Weights of a small sound classifier: 1.6M parameters, mfcc input.
Rows from block 8, named by matrix and row number. Each number is 500 + 25 x the weight over its row's rms, rounded and kept within 0 to 999. All counts start at 0. Numbers have three digits each. After the name is the row's rms in percent of the matrix's.
# conv: width-5 conv, dilation 2 (model.blocks.8.conv.weight, 192x192x5), inputs 64-95, a 5 kernel for each
conv.76 106:510497497483524511502513489433490511488483496523511504501505486501480465474508498505486466534522514490527502501498486479510515496491478502510500484464513504496484473527514504499511499512499493557497504493492483493495502514431512507513482432502511497485477509506488481464527514501505510535519515483526510502513486429512500505486530507508502505586473501473488496491502490486479495502495484484507503517488428470503472481503505498515482429525513503497506506498517488424481510476490498
conv.77 106:470486482504477422489481499490482489502496508533483493508499517501490478501465511496503486522505485472452494505483468515498513486473518506504487467512502498477468517532486488497493492486499499475488500479465511498486491513495417481477493486413498498502501504498474467513533487486493491518496486474444418482478497485474497484504475506481488495478463489505500506481495475466505489499481470512421482483498488455486494494507426483473493486535484493502499428480479498491480499515507508
conv.78 098:520499499519497573483482500500457444485472489488488486503530443454459449472560495492513501506525502508488502491472462478505501487469484480486467464486489486475469479503487483499517489489496501476502495480467480484496504496529567483482496504545487515522516479480467462481507493489495519516523500507480571488486498506529503505516499498502505492471487475521515525488485473470479489486478465480562481483498504492472515501517564480485494504489495490495528558489483498500483477529527533
conv.79 100:508505505508501521530516503517464483490496490495468477498501486489494496483512506498492490502479474480452514507498493469509504500483453508497497492477505496499491473487463473492490503505528532519515502504488471511525505509548518537524502526509512515510500505497499491479484462471487493507477471479455527541529509537506498496499492505505526531525483490507510499513502502492480512501505494479523541524510532488487499508491522544527507536497469477498498524546533509548488500515514503
conv.80 103:484486495516599479490506504512484516510511517524508503485459517526503498488486497501510523536523504499535518515500486454522510501491450524518505487436522513496482447521510498488460493502497518585514519505491454515492498491447478494505499513476517511511512523512495481439523514502485465535521500501539476491505501507497495503515596492490492524603464498493494490513512497483448514514505486451475492500501507454487484489488482495503499506522510504488464477489499497505477511501503497
conv.81 095:441504501522520474483492494492537513521517527538509489495483523520545555557394469473461499424507517512533500516535539546478508532534549483512529527543504522539538549532498480486485497516498523514501522533533547508491506506496470490494495497502497495501528517520534539547530488484486480424512508509531478482495496496414496491506509484519506538533518498510494506509522530527533503523536531540472486491496491517502519510517478487491493493538503490495489479489497497495524494498487501
conv.82 097:525502503497494538489519499467562480494490514497497493481476492484481466500539506515505502448504486503531491513504484503493512510497515487512496485502492508501481497490496489481484492482488500519492512503479500462475487508466540485512497468596495535528533494504498474502494494488485490445505482505520540484512499462516505506492490466474477486501580493506496517503513500482503503512501482504541482508493466573489504491511540480509490467492498487474475531480506490459576497514509529
conv.83 097:532506509514516576477486503484448470485472492505517503492508433469477462480582484493514519502516506511523493481482473477499495491483489474489479467484500488482467479506523509502513470487499491499494481479472480482487479486473566480489496484560500513527524486482479465481511525507497510504513501512514567481489495475533504506521522480496496496489460488518516538487483483475484484479485473486563476481493478468476519493528562476486493479506521501492503560477481496478469491519513536
conv.84 091:441507495503491478495485493489509520516523541483503525507512523534573569582425474469472489457488498509498500528562541567487507538531564490513543526553502524564551573476492512503507478514505520516506528556546570489477512502482475494491493490471500485492523507526569559578480493507503508462491496508493477490493498493428488483496486482519513531517494516508496523509527564545556506529564540552475497493495488505517518507538479499489500489484501521513519480497489491493489502497494510
conv.85 106:494499492509515431483483505505472483483492504513475494507499507490489501515487507509525522544520515497482496493492499515499502496505516505493496499508498495493507515515483493502506501495489496498491492491498513483476472462432422479476497505428495495512520499486491500509514480490500495539517509502484421478480494497500512500511516516495497504505454482487493506483491487495504492494490496506422472479497499444478485492507428477480499502510481495502495415475479497500471496492490498
conv.86 096:491499509501507511541522487500453464481501506483478489497506472468482489476522507505485485482459457465452508495489482469506493496486463502490490486469502492493485470486477488492498466463498512525508491496483467501537524517538506543529489505513522538521523501495496488471482470488486503480459459464449515544532495504493495497494495471465493505503475484503513519497493489487476503491493487476507546523496503480481501510514513542526494507482475490499501515555530499513480495520533537
conv.87 115:501488486500483532494489482470417437451461466510516527510508418436440446486515482488485489524518516516488467473478475518482487482472522464474472465511467467476481516517519523509512475485482496488460470478473521490508506499478530489487484474478474483491508465469478470512517523528514507528510512514486534494485487472507491495504495488492492500491400442478487506446461470474518455467477482519533493484484475397435457478502528489486480473512520526510511529496489484474435476504507510
conv.88 105:497480483507601505498506492501495512502499486513513508505498513517498484466501491492494520536519492509557514512503484462515517502481454524522509479445524523505486466516512509506493501491492510579519516508484470500511514497449501501506495505499502495484472525527507487468513514510505495529514496514564497496507491499500492498511610493491495523617484497492483460516521509491473521518504486474501495505491496484489480476457501500512492499514511512504499498495505488500492503494488457
conv.89 104:470478489491485439485480490494477496507503518530494504503512520514508515524472500496495480542493495486454510510486496519512515496503516523512493500514505501480498516528496496501510496488503502485507508486497511494470478490497433480479483491387491504498502509499477495518525495502497504537491495494457437475481490492480486485492478512488499508488455496501498514498506485496511501505482501512439476478485489453489486496512438479478485488528492499501513440473477487489469502511507517
conv.90 108:499494478507371495499494495500500493506517486511520510496500490492492511526498511497489456511487495498471487505495507543490506493504542494510496499560486499492507540502512506494498500485481517373495509497505539527513499497581488503491493496508510499508464484502491504544512520502497497506483493494465490503490490500503496477509380484479469497374509499515518506490507498509544492502496503543493505493495495503497498509507495503487495503515523503489500493500489490510513513523526508
conv.91 099:495497501504516486505505511515655501511522522498509501487489537503509506511443488476494506412524520520536496505507488487486508510496489493509510500494492502509489487483498491482496528496499523526494507507491491502519508510510489506507506515575493512524526498505508493492484499497493501415522514513540484501508504516466504492492499503499491502517593500512506502513510507491492506511511492487484500508511516580493508509503490502505511515494504500485482490502504506513601500508513516
conv.92 100:499508504519419503503498511503497499491497481515516511501503483488484489548502517510512545510511519508505480494488499610479497488491629479498485481629480496492501595512509502495500503498506525401482502488499606510503518513491500503499512502503509508521525484495487491590514511500491491514507521506504504498494512505510509492517463497494494504405494502501506507485496491494591489501494497584502503500508505500504498505519501501500506496515516507497511499502495506497513512510507493
conv.93 099:495495504491492503531525493488470473481493491501503519500492474476479489478511506504485481467465456463448501494491494478501486492498475497491490496479497494501496477508507510490474501485497503506499492497501479487539553544562509534524498488514498513502487496495498500481498501510485475470464454457446509537528505491509496497486480505489502502510488488502505505496492492496483499493491498483506533528504497490477488496501511536529506497499503520500501511541533504499500508517523513
conv.94 110:487511500503540414473487493506550490501503507509477470478497516478498504481461521514523528459516509511518504493507508457498492510510456506494510509456512496506504454510483470488505512509489499538508494509504456494488478468468423476487490506540515520515521505494502504464514480472486511460512506508512417470482486503474515502499531493505495503531550505508501492513498511508461510497507512463419469485482505544494507498489424472481489507503475469471493424468481476499561505507507505
conv.95 097:497497509509517477482498489490462499490479495548500495523531489504483458436489481510516499515506511506499490488457434395501501471453410501494473455417528497471442402557504502514516500506510503511494486462436403485485481500500477483499484493464490491490487531501470441401551502499519525521512511499497481486496489495503488508511516509506502502500450490484484492482486456430401490488463431402474488495488500459488478480485476481496485494544498496526529479487493485496464496494494508
conv.96 101:486504489472531440487495495499501489506473475481521548521504481457473490449481518512509522491517526520499479448465485435476452464487437474458477494438485479501507461490533545517503497494490477520484449469490440463504520510490449496499493502483480480476503481484498519460485537551524500488511526517500438488499492498495515498486529500500494480519514481497469459482448467489434477455469492438446492492491494513465482459450442492501496496480527556527515444489501494492516494513480475
conv.97 099:491495480477541451487487484494506495489478484486515546525515506473481492453471504495497509504514537515505494451469486442494450471488444494460482492435493479502506466495526548524510507498482476529491448472486442490520521501487447493489485488486480457460497491484511512461491529552523500503515530518514446488494482488494508493487547503497489484536504482472456462483445472485438491448473488445449487488486488498470449449458450491491482490482520554526512454489492484482503493488470474
conv.98 103:502495496509393494482487467469491498514513481437487520511509483483508509490510496499496425512509504518477491495504496495497494503497502497493498505509475481507502500426481513506505500498499508416495490508498497493514522514578495484486469474501500512503451467482510507507430486517501504519505511522465497483483467480507494498514413492493487495402496511523513491495494508500505491493510506504498481489467479494502516500480500482485471484447498519512507502489486468492509521538527509
conv.99 094:451502482512464482488488489486514508501497494531504503500516506514514527586443491490487528478506518531521501533536532609495520528526601494520522527599507529530535609529499488495518486506498517476506533528535612533503521516484478493490481487506521494497522514530528535606526499486492513473501514526528477485488483490446485484507483478496487515490506507501500505509531529524592504530532521589481490490488488505518505507512479487489485486531504496499531479486486486494515507495492499
conv.100 094:525509498506509559511492471465447467472472484547509486507525449466463447457554513508487506497511509492509484485478474490494497489482498481483485467482507489483468486553507489512518457475489501515487489480475493488487484495456562517492473459519508511505520515490483466476549511490513522495515504486502557513495473456533515511510521473490498496517461494512510532486484480478489486486483479489554513496470462473495513502524550508497468461539504479506522549509497469453461500521519527
conv.101 093:479486495519549485502503505521584504511514501530505495490494538506509500452448507492502511436526518513526514512509489431500511509488421507512506488426516513508491428537504490485494508490491518543510506507487424496514510494502488507495501513565505520527512529508507487425538501488484493444523514511522487505494506516467500501521543486487486511532581509514501480522508512490432517510510492428494502495505508570501507499478486500500500510528498492487493490499491494509588516522514501
conv.102 107:485477478499407502480473453462497501521522485434487520517514497506518518495501486485492436516496506520481501503503501503510514505506505508509505509520488491502510507426477510506507488492500511431503500504498501502514517514554498482475453467496497505502460476489509514508435486511508504507495504515478498478469455469487469476500415487484478490422491503517515493499501504508505499500502504509503482472455464486494511505484503478468456474443495519512508506486468455477495519537521502
conv.103 091:499497495498487498503499463438466492476476479566487475505518454474457435450515533525498494499518503475478501504487470482495503491475481491496479463462529510490470480575493470498517484497496496498504501485465479496483496511466497501500456429483511495491505543512491471477570490478502512504522501471477503510500464433514508510511508501502495495498476512522517523493505486474486496507493474482496507495456437487516519505515495504495463431562481472511520492505494465434482506517518527
conv.104 109:508505513501505520502506505449471500505500512535504507515496495497494481500534513517512462516514503484488514507503500517521506501500514513502498489490515507502503514528509516535518476505511502544518507506503518480466457443381516500506499451510514521515495518504498494505533503519533514520512498486490519498507502448508509515501501483508515510573488514511514519505500505498509514503505506513513502506504450489517517511521519497507500448525500508524502514496505498451486512508510511
conv.105 099:484508500504433474490492489486502497500499494525512504494507499499502517561468505503494532502511510513505495513515534610488513508530615491510508517616502514518533595531512497488508489500501512423503519519531605504492509518479470495484489484481511494488513509516514530593527509490480500500509509506507468493486485482490509491507460491503502505438493506498501515502517513522588502514509525586472488486486484496501499500526467491491485477526512501495510473485483486483504509504501501
conv.106 102:524506508495477538495511500460474486499493497495501489480478475487495465491552522523509494467487482495504489506511498515499513524500517479502510490510490503511489503493497499490492464485494507509496511513493511466448459462386532499515493454530515534520507486497507485501494497494490482472491482495508528497514493454528501511504489473493492501509498511532521522486507510490503485509510493504528498515495454508515534515523530498509495450491495489482478526492510497442489492519519524
conv.107 092:451482502501460501515511505497462486502506513569482447488501476480480477478488496509492468490505495484445518503495488472514501496483460519503491487473553507492478466571484448476492492516535515474523503494486472488500493518563495517520505495449480497482473564505490469463568483442472490491501491480445499515514501508484484502504457509525531510471472493505506523508498495478473520499498489477503511516501504467485498498516498514512505509562475453489507498517515508513479501515512536
conv.108 104:501498497490419496455469472476490497519510488428483524524518496503509503478509481496500446514506503519478508498494492485514501496495486512502496504495492491500509489417483523513514500501499500440512494492497490475505519518546499456472471478500495514495456474486504506499424485523518513516503511521474500463474476483510489498499432499497484482423497512535518490505500499501490502492494503490502459470470477501498518508489498466475474484428489523524515501467472475487500520542522511
conv.109 095:482509484505521459496508514514616495509516528494501509495478534495512520537403489492495518422511516517533500500518516511477490515520516486492517529523496504517519518478482496488482514506492511530496497517517514483512509500497462505512513512569511514530546501504514519520488485494498490424510511511530466501510514515456508483487510497505486501520573493509512521512507517515508512508517517507467503506512508559501504509521473501505512509490493502493474467497504511509580500504511519
conv.110 099:502500503500480510509510501499444460477479484493474481496503458461473479467525501506498483512496475479447493490485479440492484488473429489485489485447489488486474438494479483483491499510512507484493490488479439480509508516577513508512508503491497519512483488482485475448488471475486499520495473471447519512521506503512501499496477512511502504482468478494502501484487487477449493485485482444517516513505503465471492493487519513519510512494474479490506518511518511514466484513518517
conv.111 100:492497490509531444474481488501473495503505511548489479495501515504500501519490509507514513538520494484472501510495498514511511494496513508505494496498512505485498510553493478497504501500498512512496501493495514477469473456425435476476482495428500510525531522505483490502546498484496497525509496487470436471473482487497506490505519514497502508520456491497504515486495482492506497504486496509435466472478495444490494502510440474477481490541495485500504440470470478487470497503509510
conv.112 092:490490492510598483495503476495470506503499505553503461481521496506479479461500505503516536538522503511536502498489487458513507494491453513501495489440536515489487458558506470476515491505500505570508503492492457499493490491446474498495472490475526512509527542517496482449552503471482514529524504511543479498502476486507503494511594498498492508581454500487496498496502486486456503504487490451473492496472488451494487491495479493497475491543499462477524471489497470481475507501499500
conv.113 095:511524515519525462496502510499613477497510516478493483470473515485507501497484539525526536434513507505526496504518503498484503517508497491495509506491494507515503491468480469470485536513508523530502504518504491472479477481487467497507504501580510524530527496499516501495466478471469492439508501508522464492502502491494525515512520509507499509520598501511509506518509516510491510508520503491469496500504493586498505510506469496504503498473483473462473467488500496493598501512511518
conv.114 103:484501494485494428462484485503575493513516516524496488496514514483502515516419496486482505435496499488499489489501510512486491504507515483492505512513494492502506509528480481492523519508501504505496491506509511490489502497489430464475478506554503519510514499486502505512521481485498521440498492489500431460474482499469500491479487496504497499493575504521507501506498505510505505491500507506435463479481500567503521511507435466482483501528487485490513433464478479494582503518506507
conv.115 098:498510508487519463509505492503515487511480456457516559543506502474479483459492527512495520510528527500485504468463478469507475459474472501475476480467492486493501478469527556541510508499501493500499462462477467434474522503483465508509495509492482482472497484492504507486472525561535504506528529494482469513507494504504531510488520505504504489503520470502475442503462463480464500466460478470470505505491508513452486469434467511507495499460524571539516467509506498497525488508485465
conv.116 105:493501486485567483502492487499520500507504493495471473505527502494499496448487511499497508495517516505523499508497497389490502502498382496495499489370503506491496403501463471507532503495472497572501508497496391500488481470451484502498494495518511506505496504502493496399504473482513535494515513504520485503496489494489503487487557492487475498575524497502504478507509499502395508506498498394484503495491493520499502501476487503496492493497468472505526477496495485485528499512508493
conv.117 097:525498495501512577486483488485449467484475503512490473493492429464482461483589495493503512512531515509520496482486477485508501496490489483486484479483502481482474475519496489502500473488497494513494484486477487483490486490463572483484494480542495512516527496477480475475521495489505507513530513506518565484488490478536503502505522488495496487503448477516518540488479488479487490488487477489563483482488480456464510501531558484484493476512491475495495560487481486472462484517523540
conv.118 102:478495482496479432481481496500478490501498507541489488508515511493499492502471507503512494533516499493455484493490487509497499493487507497489493487506493484479483504543488485496511494489498500480487487485482506493476474490488426476481496492417495504499503502490479486507541488486499506529513492487453429480482490491491506487500471510489496494475456483498494507476478477477502483485485481504425478477495495446482495493506431482477493494540487485505514432476474491496477493509497507
conv.119 098:470512508514522478496500493493547491518530548523502499502487514486523538549377476483484502390517508508529483501530527527468490520523530478488520525528491507530528528522494495483474506508504523536487505526523523501515513507503481496498497494507482495507543497502528529521515489489486481386518503504529479490501497493436513498504504496517503524532522480508500527499504533527522494504524521515479492500499490523489509510536482497501493493520501497497487479494498494496527469492493516
conv.120 098:493488507511496517518523514504464472487492484462480502491496475473482489479516496505496488475468468470443512495496494473508493491490467500491487494472507496503500481459482506491487488492518518511514492494498475472529542527558515527528511504513495526519496498493506499478459478505486481467466473466443514529532516510504492504495486494491511519507489490498500496509492495495479505491493501478515527529512512491479496499493519529529516514458484508492492519532533520525487494517512510
conv.121 090:475497518531500471499484475464464491497491499582479459496533494491484479493492523520531512513522503490454500503493496521497505496490518505500485481512541506501493523598484457495530487502516517492502502495495518497492503498492475503484478463444515497495508549511496486510592482458496528514516499486445481502492482463486505514534492497494511517486460506522514514494493492488513497499497492516479497482475460460505512515524476505491484468583479466510537483495486477466468515522505517
conv.122 107:519497502488511512494509490422480509496489496542519480481502478497488469481526497511497466531514517488510497497493486494505505501489496496500496484478510503495489493544518483488502502509506503543501498499493496486498497506430512493511490424514502503501475516501493481482548519486493499530514518484514510494510492418528505506496518507509510514567469502486497502491496492487490497498493488490513493511491419467500483493505512488511488420540523483482499506493508485419475512494502502
conv.123 082:511516507503487484496481485459475490477473488578477475511534487486471470479507532547551502498523516492485491489500493477491493503495475492490501490471541497500497474577482466500536509522495473483495491503496477481463471477459483496486483459485510492503501548503493485471578477467502528497529512490481484496488476460516537524516494508510489479480477496489500507490484497485474497485500494478484497480479466481505497509507488496485479463573470473515528475490484475456479501494498508
conv.124 104:484477492481488433449476467484497504516486473481515548528519512500496493469486492503484493513507519504467511485480486471515496478481467509497494489469500499510502477483521552523507507494497485481505482479483467450494527498492430454479466483476495502479479497498515506479486518551519509512508524502471431452479471485489491489478489504489486481475492507515491475501484484486468505490490492476433457475470486483495496480461429453477470485479517555526520434460484470483501512525499485
conv.125 100:498485513523452482496503520502458493501508510454473477499534492496486493500505508518526474556515518516470501501488486508513510495487501508508495495516492493478480506453465469498518484479502502449501497481481501509512475506588477495500516502441488505511476487490471482512449464470498523550511519516467476495497518500508492511532463494474487491445434490492491500492499488482512497493487485510479498504517499425475480476496475493498515503463470471502526475491499511513461503507500518
conv.126 097:518462480496503550488495512504463471495489500454524521505497469482484476476544466488510494479472474453452502506489486483501512497491489493505492481480494504499483479462524519498495460452484488493498508488487480466533526512530553491499512511524479512530530489512505486486461519520500493484466466455450554501500513505518458483494490460460482482482479491519502529492505491487486498505492490495552494496516503485484507493518552492499518513451523524505500553501506515511482505531517544
conv.127 092:449494496513489480487492484496511520514517512532508517507503516529524539585438479487477515482499519527507503545526538590489528519532583496531525542582516543536555607524507511492492495519510529487507543534546600522501506510479482482490491490496525503499528514548532545588527507514494492485500521527506485490489486492435473482498490496516513528501502519506504523508543530537586505536525536582482487483493490511521515512532482488487485495526512514505503486492485493490510520507507504
conv.128 105:466496494518545424463473493505511491512512523546489473492495491476498508514458502498515533457488476482487495480503514510481476494506512489475494509503499480501514516542487469486502493499499522543490481501508510497492490470436426461474489506513514523530541500476493505506548486469487505457487467476488425460471492497467487479499519483501496513535520500515508514498487500507506496488497510503424462473489498516497516504516428463472490498544480467482493428461477485497526511518515522
conv.129 106:494504507510487511504500509507453469484500500518482479498523491472487496473514500505503484515500492493446530496509493453528495514490449525493504496470519492502492455515485475489503477518516519462529502514496456489510491508594511505501510513480480498509498520491501486458513482478493506516498495499449509506499513520504498502506473496517513505448472481504512516527496509495458527490507494465512502502511519470479497504507510507499512515513486477501520511507503510523472486508522528
conv.130 098:496515510520430497500494504487490500502495485517525534509508462468469482531498513522523540498508531511503465470462497589458472463493596457470458478581471478475504573523524535511498500501517520425460470461491589489496528521471490495499501491474494505512521470483476495557522527527512497507508532513507490497493503484505518510510457504502504492422481497495492505459471456491571461467462492575496500496505487476494490499512488494495498480515523534518511493496494503477485508504498491
conv.131 106:531503495510527594502485493489472477490477488475503491488497476472480470487580504494511524491491481488500492491489486491497499497490495482496487488492492486490480492482502492496504456470481492512493491490486490498501499497477577500484493489543515511517522488491485482486486505486486500487486480483505580500484498485526497486508531450475482478496483490507504508486490486485491493493490481494571496491492491482491506492500575497485495491482507489488497566497490495486480496512510515
conv.132 101:472488505516538475505491491500559501514508498525511515511503508500509492460440521507500509405513519508505494507515482438492502512489433497497506482431517509519491441531510515507500491485491509528500504506481430473509522501506482511493491505544508508507511515515520493448528507515504501409510517502506479503493488504466502499506531483490493506522557505517500484504507514483437507504511483435482505495488497550504512497481483502498492500524505516510503484505489489496564507517503486
conv.133 099:498506505497490550476463464478504479495485478535514498485499479476487480503530515495476519443499484493524505502503503540498501509508542487502493497527508505503504536530509492476497462498503511484512506505508541507485493505479542476463458471553506512499515507504501500530534504487482502438497477485523548471459456470501504498499502447497504503494531503526508518514510508505533510509506505532545470459461470539508522511519543467463462470534515500488504544471458462472528499516506501
conv.134 100:498502507484534465485502490487502504495469466493521550534513504494490472440489493505499496518522530508487485467455460428487475457454431485474480471419498499496489457497530547528510508505502484510484463459460434473503522504489472487497488492478502483469474486506508504456499530553520507513518529504491464488497491486509507510492539514503499488527490488479454445475474462458431484472460462437466481497488486480479463446429467489498490491485526552533516460485503490492492494492468463
conv.135 095:491509505504515439492510502505612492506514522488504497494485530494510523522421512515506523433503498497514494504521519511486501519523513489492510521515497503518523514467491485489491530515503511525495507516520518463486486491491449498510496505560510531519528497499516520513473487488497495437503491500523445497508493498468510498492508504513502503519590507521516508515506520519514507505517517507455493504499503576506521511508454495502496504475504493487485451491502494499589507520516509
conv.136 103:498510506519426505506503512505500495491497485507509508503508488493486491549508518514515548509508521514511490499495503612482500494497628484496493483625489502496505594507512509507499502504507518404484506499502603510506513512477502501502512502511518513518527487501495498591510508507502498506510521504502503505502505502515511497512467488493500503409504509502502508487502497493590491504492497591506504497506501496502495501520504503499507500508507507506507504497500510496517512508505496
conv.137 103:507502498512511562512485486480422439460462467514513509505531411442466469483541504495484516512513513504505484483490492517495495496494517470482483474504491480483490519522508509511535461471479499510488485491492514504500487490460555504488481477524505504509517486482483479511521512503518534512506508504508550505487478476519505501515520470484486501510423458514521514475481489487510478488490487516553505484479476428449500506511551502484482477518509506509536544503480479470438474513522513
conv.138 107:515502514497462492483488482486497483495482476494531546521505473464465457446494486498486469506519522506466461452445446442468455444447449455460451454447461480491480462500539543515497513509517500473463449445447442467506531519533489481489479490504484492500494457487498485457497536550518497509520523510463493483488480495510509510502469514513513501470507487504504501449447448453443454447444456445490484491482493498477496487478487485489482492494535554522511494484491486498510500520515517
conv.139 097:505502508504502527546530509506452470501506501467486502493493463473494497487524510506499492484467456467460497491494501490491493501498492491484495504490496491496498484474495502492495457475496505516494490492499491509520513489502527552532508510507525540543528494488495497486469489504488494488472457462464533562537511505505492500491494459475485488503466488520521521492484497504489489489493502489531556541507507477487511515517524560536514509457493501484494525562543515508458488530532525
conv.140 103:504472496497530544508504493475465471450468489516494483517531429445439432448511472502501510527512515492513453468473476475467481487485475443469472467462477468470477469521494489522531477483480485539450465475479475511506490500458540504505495473508492502513515482462464470461521492492524529526515519489517545507505492469511484500494527486490494499532452477473514529442451464474474444457468475474544502503493473448469465500522542506502489474516491487523523540509507489467463495493522533
conv.141 099:509480500493455468471476468478500497522512469474547567538524490486490493475499494505484487492491509486440507493474491493512498478490495509497481494494497499496509501474542565537516502493502496446508487475491491476517527509512469472483470477511505518514493489504501514497478549564533507492489514488444475472479467472510492506490463502481484480434517521540520485497487474496494504491476495496474474479469473507510524517481470475482468476486550574539520469481484474479517527552534499
conv.142 100:506493494510530468471487500495482505491499500466476498519529502506498485480495492495507498542528530517511479484472466436489489484473444501492499485447468471476473447459474498518524520505487485517473474469462435485468463459461469474481494497479505491507483475475486478457466479504517525536520531522519461466484493497512497495510535515485488493535459487471479463469471478460435478477479466445463467478494493445481462474461468469483495492464470496519531456464481487487482499477486475
conv.143 112:507499506490497520498508498443474506500493508526495503512509489503495477499533513520508464521513504486497509501502495517521514505500519513506500492496512505502493510530501507532521477504508501533513503499498519487469468457374519500506498435514505515510481513503499490502531498507530519521512503485497516493508497436508504512492498482505511509557478512504507519510503500494509514505505494513518496504494440478511511511520516496508494436524499502520511515492508492438479511500506511
conv.144 102:487498493496505475502510506522636508512516511483513528510507531504510503496444491478486501425516515515534489498503491490488500503495483488499502494495493494497494488479502523511514535496498512509495496498484487489519522513514482499510504518583504516521512491502502497492485505524507514432516517516529482495506505518464503498492502495494486493502594505510503494514510504493483508499501490485482498505508514572502506506496478501502501513480508518506504481498503500513609506513513506
conv.145 093:504513518528547480495482485497567486504497504542490490499498515477499486458484548536525528411506504494498504504508485441499501503492437495494501485442524506501483442546485481496495519509501513537506502503486440474486487478484479494486481496563519512513517529503498483443546488483500503424508496495500481492478483492495526524523532502508503516533572501517496482515499503488445513506508482442482493480483491562503509499483489497481483500542489483500499482492472473493575505515501493
conv.146 105:496497504508556476484499497497488509506487485491521542543517496492483471451496487498502521521518521513522485441448449433495449447452436492465465458432481477485483453492528544536510501523506503541485449445452435494511526515501481481499499494467497498495510485486493490457496530553539504526521520516529481482504501494502506508513555509509503502548476490490467462473437445451433477446448454447472481497499493462483474461450478482497498495491525552548516478484494496489484502503484477
conv.147 096:503510514513547485496498484471539499506496479548505494498511506485488486439508534534510506471527514498492520518503505435512522509502434514516499495417535519508500439542501488496516511500501497550520520509500430477481481456441488497495478465530522528514507538518503497429544502491504517472520512495491477489496474459494513520509537497493491500553547513515496479529514500502434522521506504441485486494477463553514517501485484492496476463542505490497513477486487467453549515518499489
conv.148 097:431509504522522475489486487486524511520523523544504505502509516515542545547402475473456513430499500511526488520534530551474504527521551482509520515540505519537534553538500496493502483511498521509494520532527550493486532517516478492495490491485486482491516513522536533551531491493489498428502498510530480489493487493414503493507509472516501530528508491511493508504521534524539496520532522533479486489486489505498519507520475486487486491540500512501513478493494488492512488498490487
conv.149 107:473486479491482432481483487500478498500503512505495508502506517515505514521474498498493484538495490491461501512497504519512517499506516518512498504519500501480500517494498503499504494488500504484502512492502513496480481498510422476482485495393488500497493498498481497510491498500495505527493490493460420475482483496475496484495476505485498503489458494500502508498502484501510499507486506517421475479484497449493494495502424477475484494502499502497504425476480490494474501505501509
conv.150 102:513509511504499517532525502518473482492499492492466465469483478481488494484514500505494490496484473483458502494494483466505492491477454500490493488469499494498486471494472468466485502505535539520504498496484470512528513509551514533523510522508510521518498497492501484475487465464470481491487478482455523541530507528514501503499490509511529533514486487500503506506494500492483502499501491485522535529507530487482500497501519540530513527494474467473494520543530508536490496516511510
conv.151 089:491499513524507463485486492498460473492475493572461472509522496482481459485496516525541541520528510508473498474493486503496484495487510502474497479500527486490486512584471464507525483495500495470495480495486503472462474491450465487486491504462502507509530534483480473494571473465503525523525509505469466483486487494502514513526510497491496487477465497517498517481464487483504489468493479503457486483486499462498507498518464483489495495569458463515528460482481484488471499506492503
conv.152 099:505490492487477549482461475497544524512481474467508493503508531512509480467519474456456459501506519512489538504492475483541511496474486525514496478491521498482471489457499490505506512502492482465539503494474482525516486515536550483457476502566518497459454513498483474499467508497511510498504514507488553485460480502507483497494474486488484482466547518514484474530503492474487529506494474483554485454478498542509504468470553484462483512475506484508505556488454480502549534520489485
conv.153 095:509496502509566478487491485481483503488480477521516545528519484484475466433496500505508513518519529503492472466463456432481475473459444474469478457422508506505477451529526548520505512509493490532473471465461436474506512493474481490493484486469496472485488513503502490451526523550512503522516524501504476486494477477517512513514581509505497495553469492471468459467473472453434475475475462447475484490482480467480467471453480487488478485522513554526515470485492473473485493480472466
conv.154 093:501477469474510557491474470506549513491465472488503516517517507499487457474541505474459495460516502508517513515496483497511519509487497498521500481484510509501479499486501517513524480470465472498517514496478496489492492508483560487476477497583510482458473511507497487499491511527516527468511501498518554485480475503503488482475514464475473479507576531499463468526514501477492523522506482499554487473472502576523494450463553483476473498487510508512515548478472477498571532504459460
conv.155 108:494507500517431485496496503488498500492498490515516509486498496496491500560491510505505525517518514513502499510504510624494508500511632491508502501645492509504516608513507502490501498499503518425493505505508619505500516511494489495495502486496507497503513494508505503608512506495483497509517513508498490495494498487509503493510461496493496504431499503501503515498514505513602500512504508606489496496503483495503498497518485491491502483517507505490505482496495501478507506501498505
conv.156 100:504512509508512511547527494513467477496497497501475466480507480479487495480514511509490496499469461474454509500497494474505503501490461501499499490475508501495491476492474470481500499501520531530508505497491470525526500501542511549531503517504527529517509502497498489478490469469478502498468467477460515554533505522504504500497499496487510522521476489506512504504496501498477509501503498478511552532504520481485503504497519554531509520500477473483504515555537512524484495512514517
conv.157 098:497487507489494509517518491482461472495493490531521524504498459470483490473514498503484481452455444456443495503496497464495497492492451494494490492459512514508498459536530518490479483488502505511500499495492461466531546532562503515514493483519498521491488518521513504463533527520491479452457439460439509521523495492500489492486486487483493501502481479501502500499498495495473494498501503468509516521490488480475487490497502517521494497521517531508502501526525494498488497517520520
conv.158 092:465468484481493501501504489498470488502496503547535530514510472471468466452478484494485479463481476453417503488486482462497490486481461505483479479457541510503488463560537523502485494506509501499506492486482459460513547526537494508506495496476487487490512544519511493466558531524497484469483477447418503510508489502472474475479482504515506492489474490496507510493488483484464496484489478461494511511493504478481486493504498507504494502540531529508508501511507500510485500522515522
conv.159 098:544516510520506584487488501492450471486483498482522498498518438473479468481592495502521514510522500505509504487484476480505500496482492481487482479486499484477474485477514502502523475499493500490501483484480480483493478481492580484490503490567512523523530490479477472483482519500497516504513501510504573487490502488545518515526517487501497488480475500528514536491487487474485492486485480482577486485499486484500522504522571481490497488487523497491513567485490501481476495525513530
conv.160 097:534513502506511585479485502496455477491483497479514490501515435475489467483588488495517521517520502511518493482482479480496486494482486484480483482492484476482474483477514498500514486500494487487489479488474482479492477489493576481483509503551496512522527475472477472487477513493496514519513497509514576478485502500544507509512519484509496488485483497522506527486484485482486486478487478487572478480499494485494511501516578480481503497488521484492514569483481505495475504519510533
conv.161 100:508505513543425496497503508503481498490508505463476465498519482502495499489505505516527457537510525534472498519510502505496524516500497496521512501510472511497496502454471467488511505500497517437490520511496500515490468484600494499496502503476491497501472465498492492509455474464490516537504521530462494497499501505517512522548440497494488502421481504498502496498524517504506493521520504503493502502501504479501488488490493501499508509468482460491516495497495503514492512499505510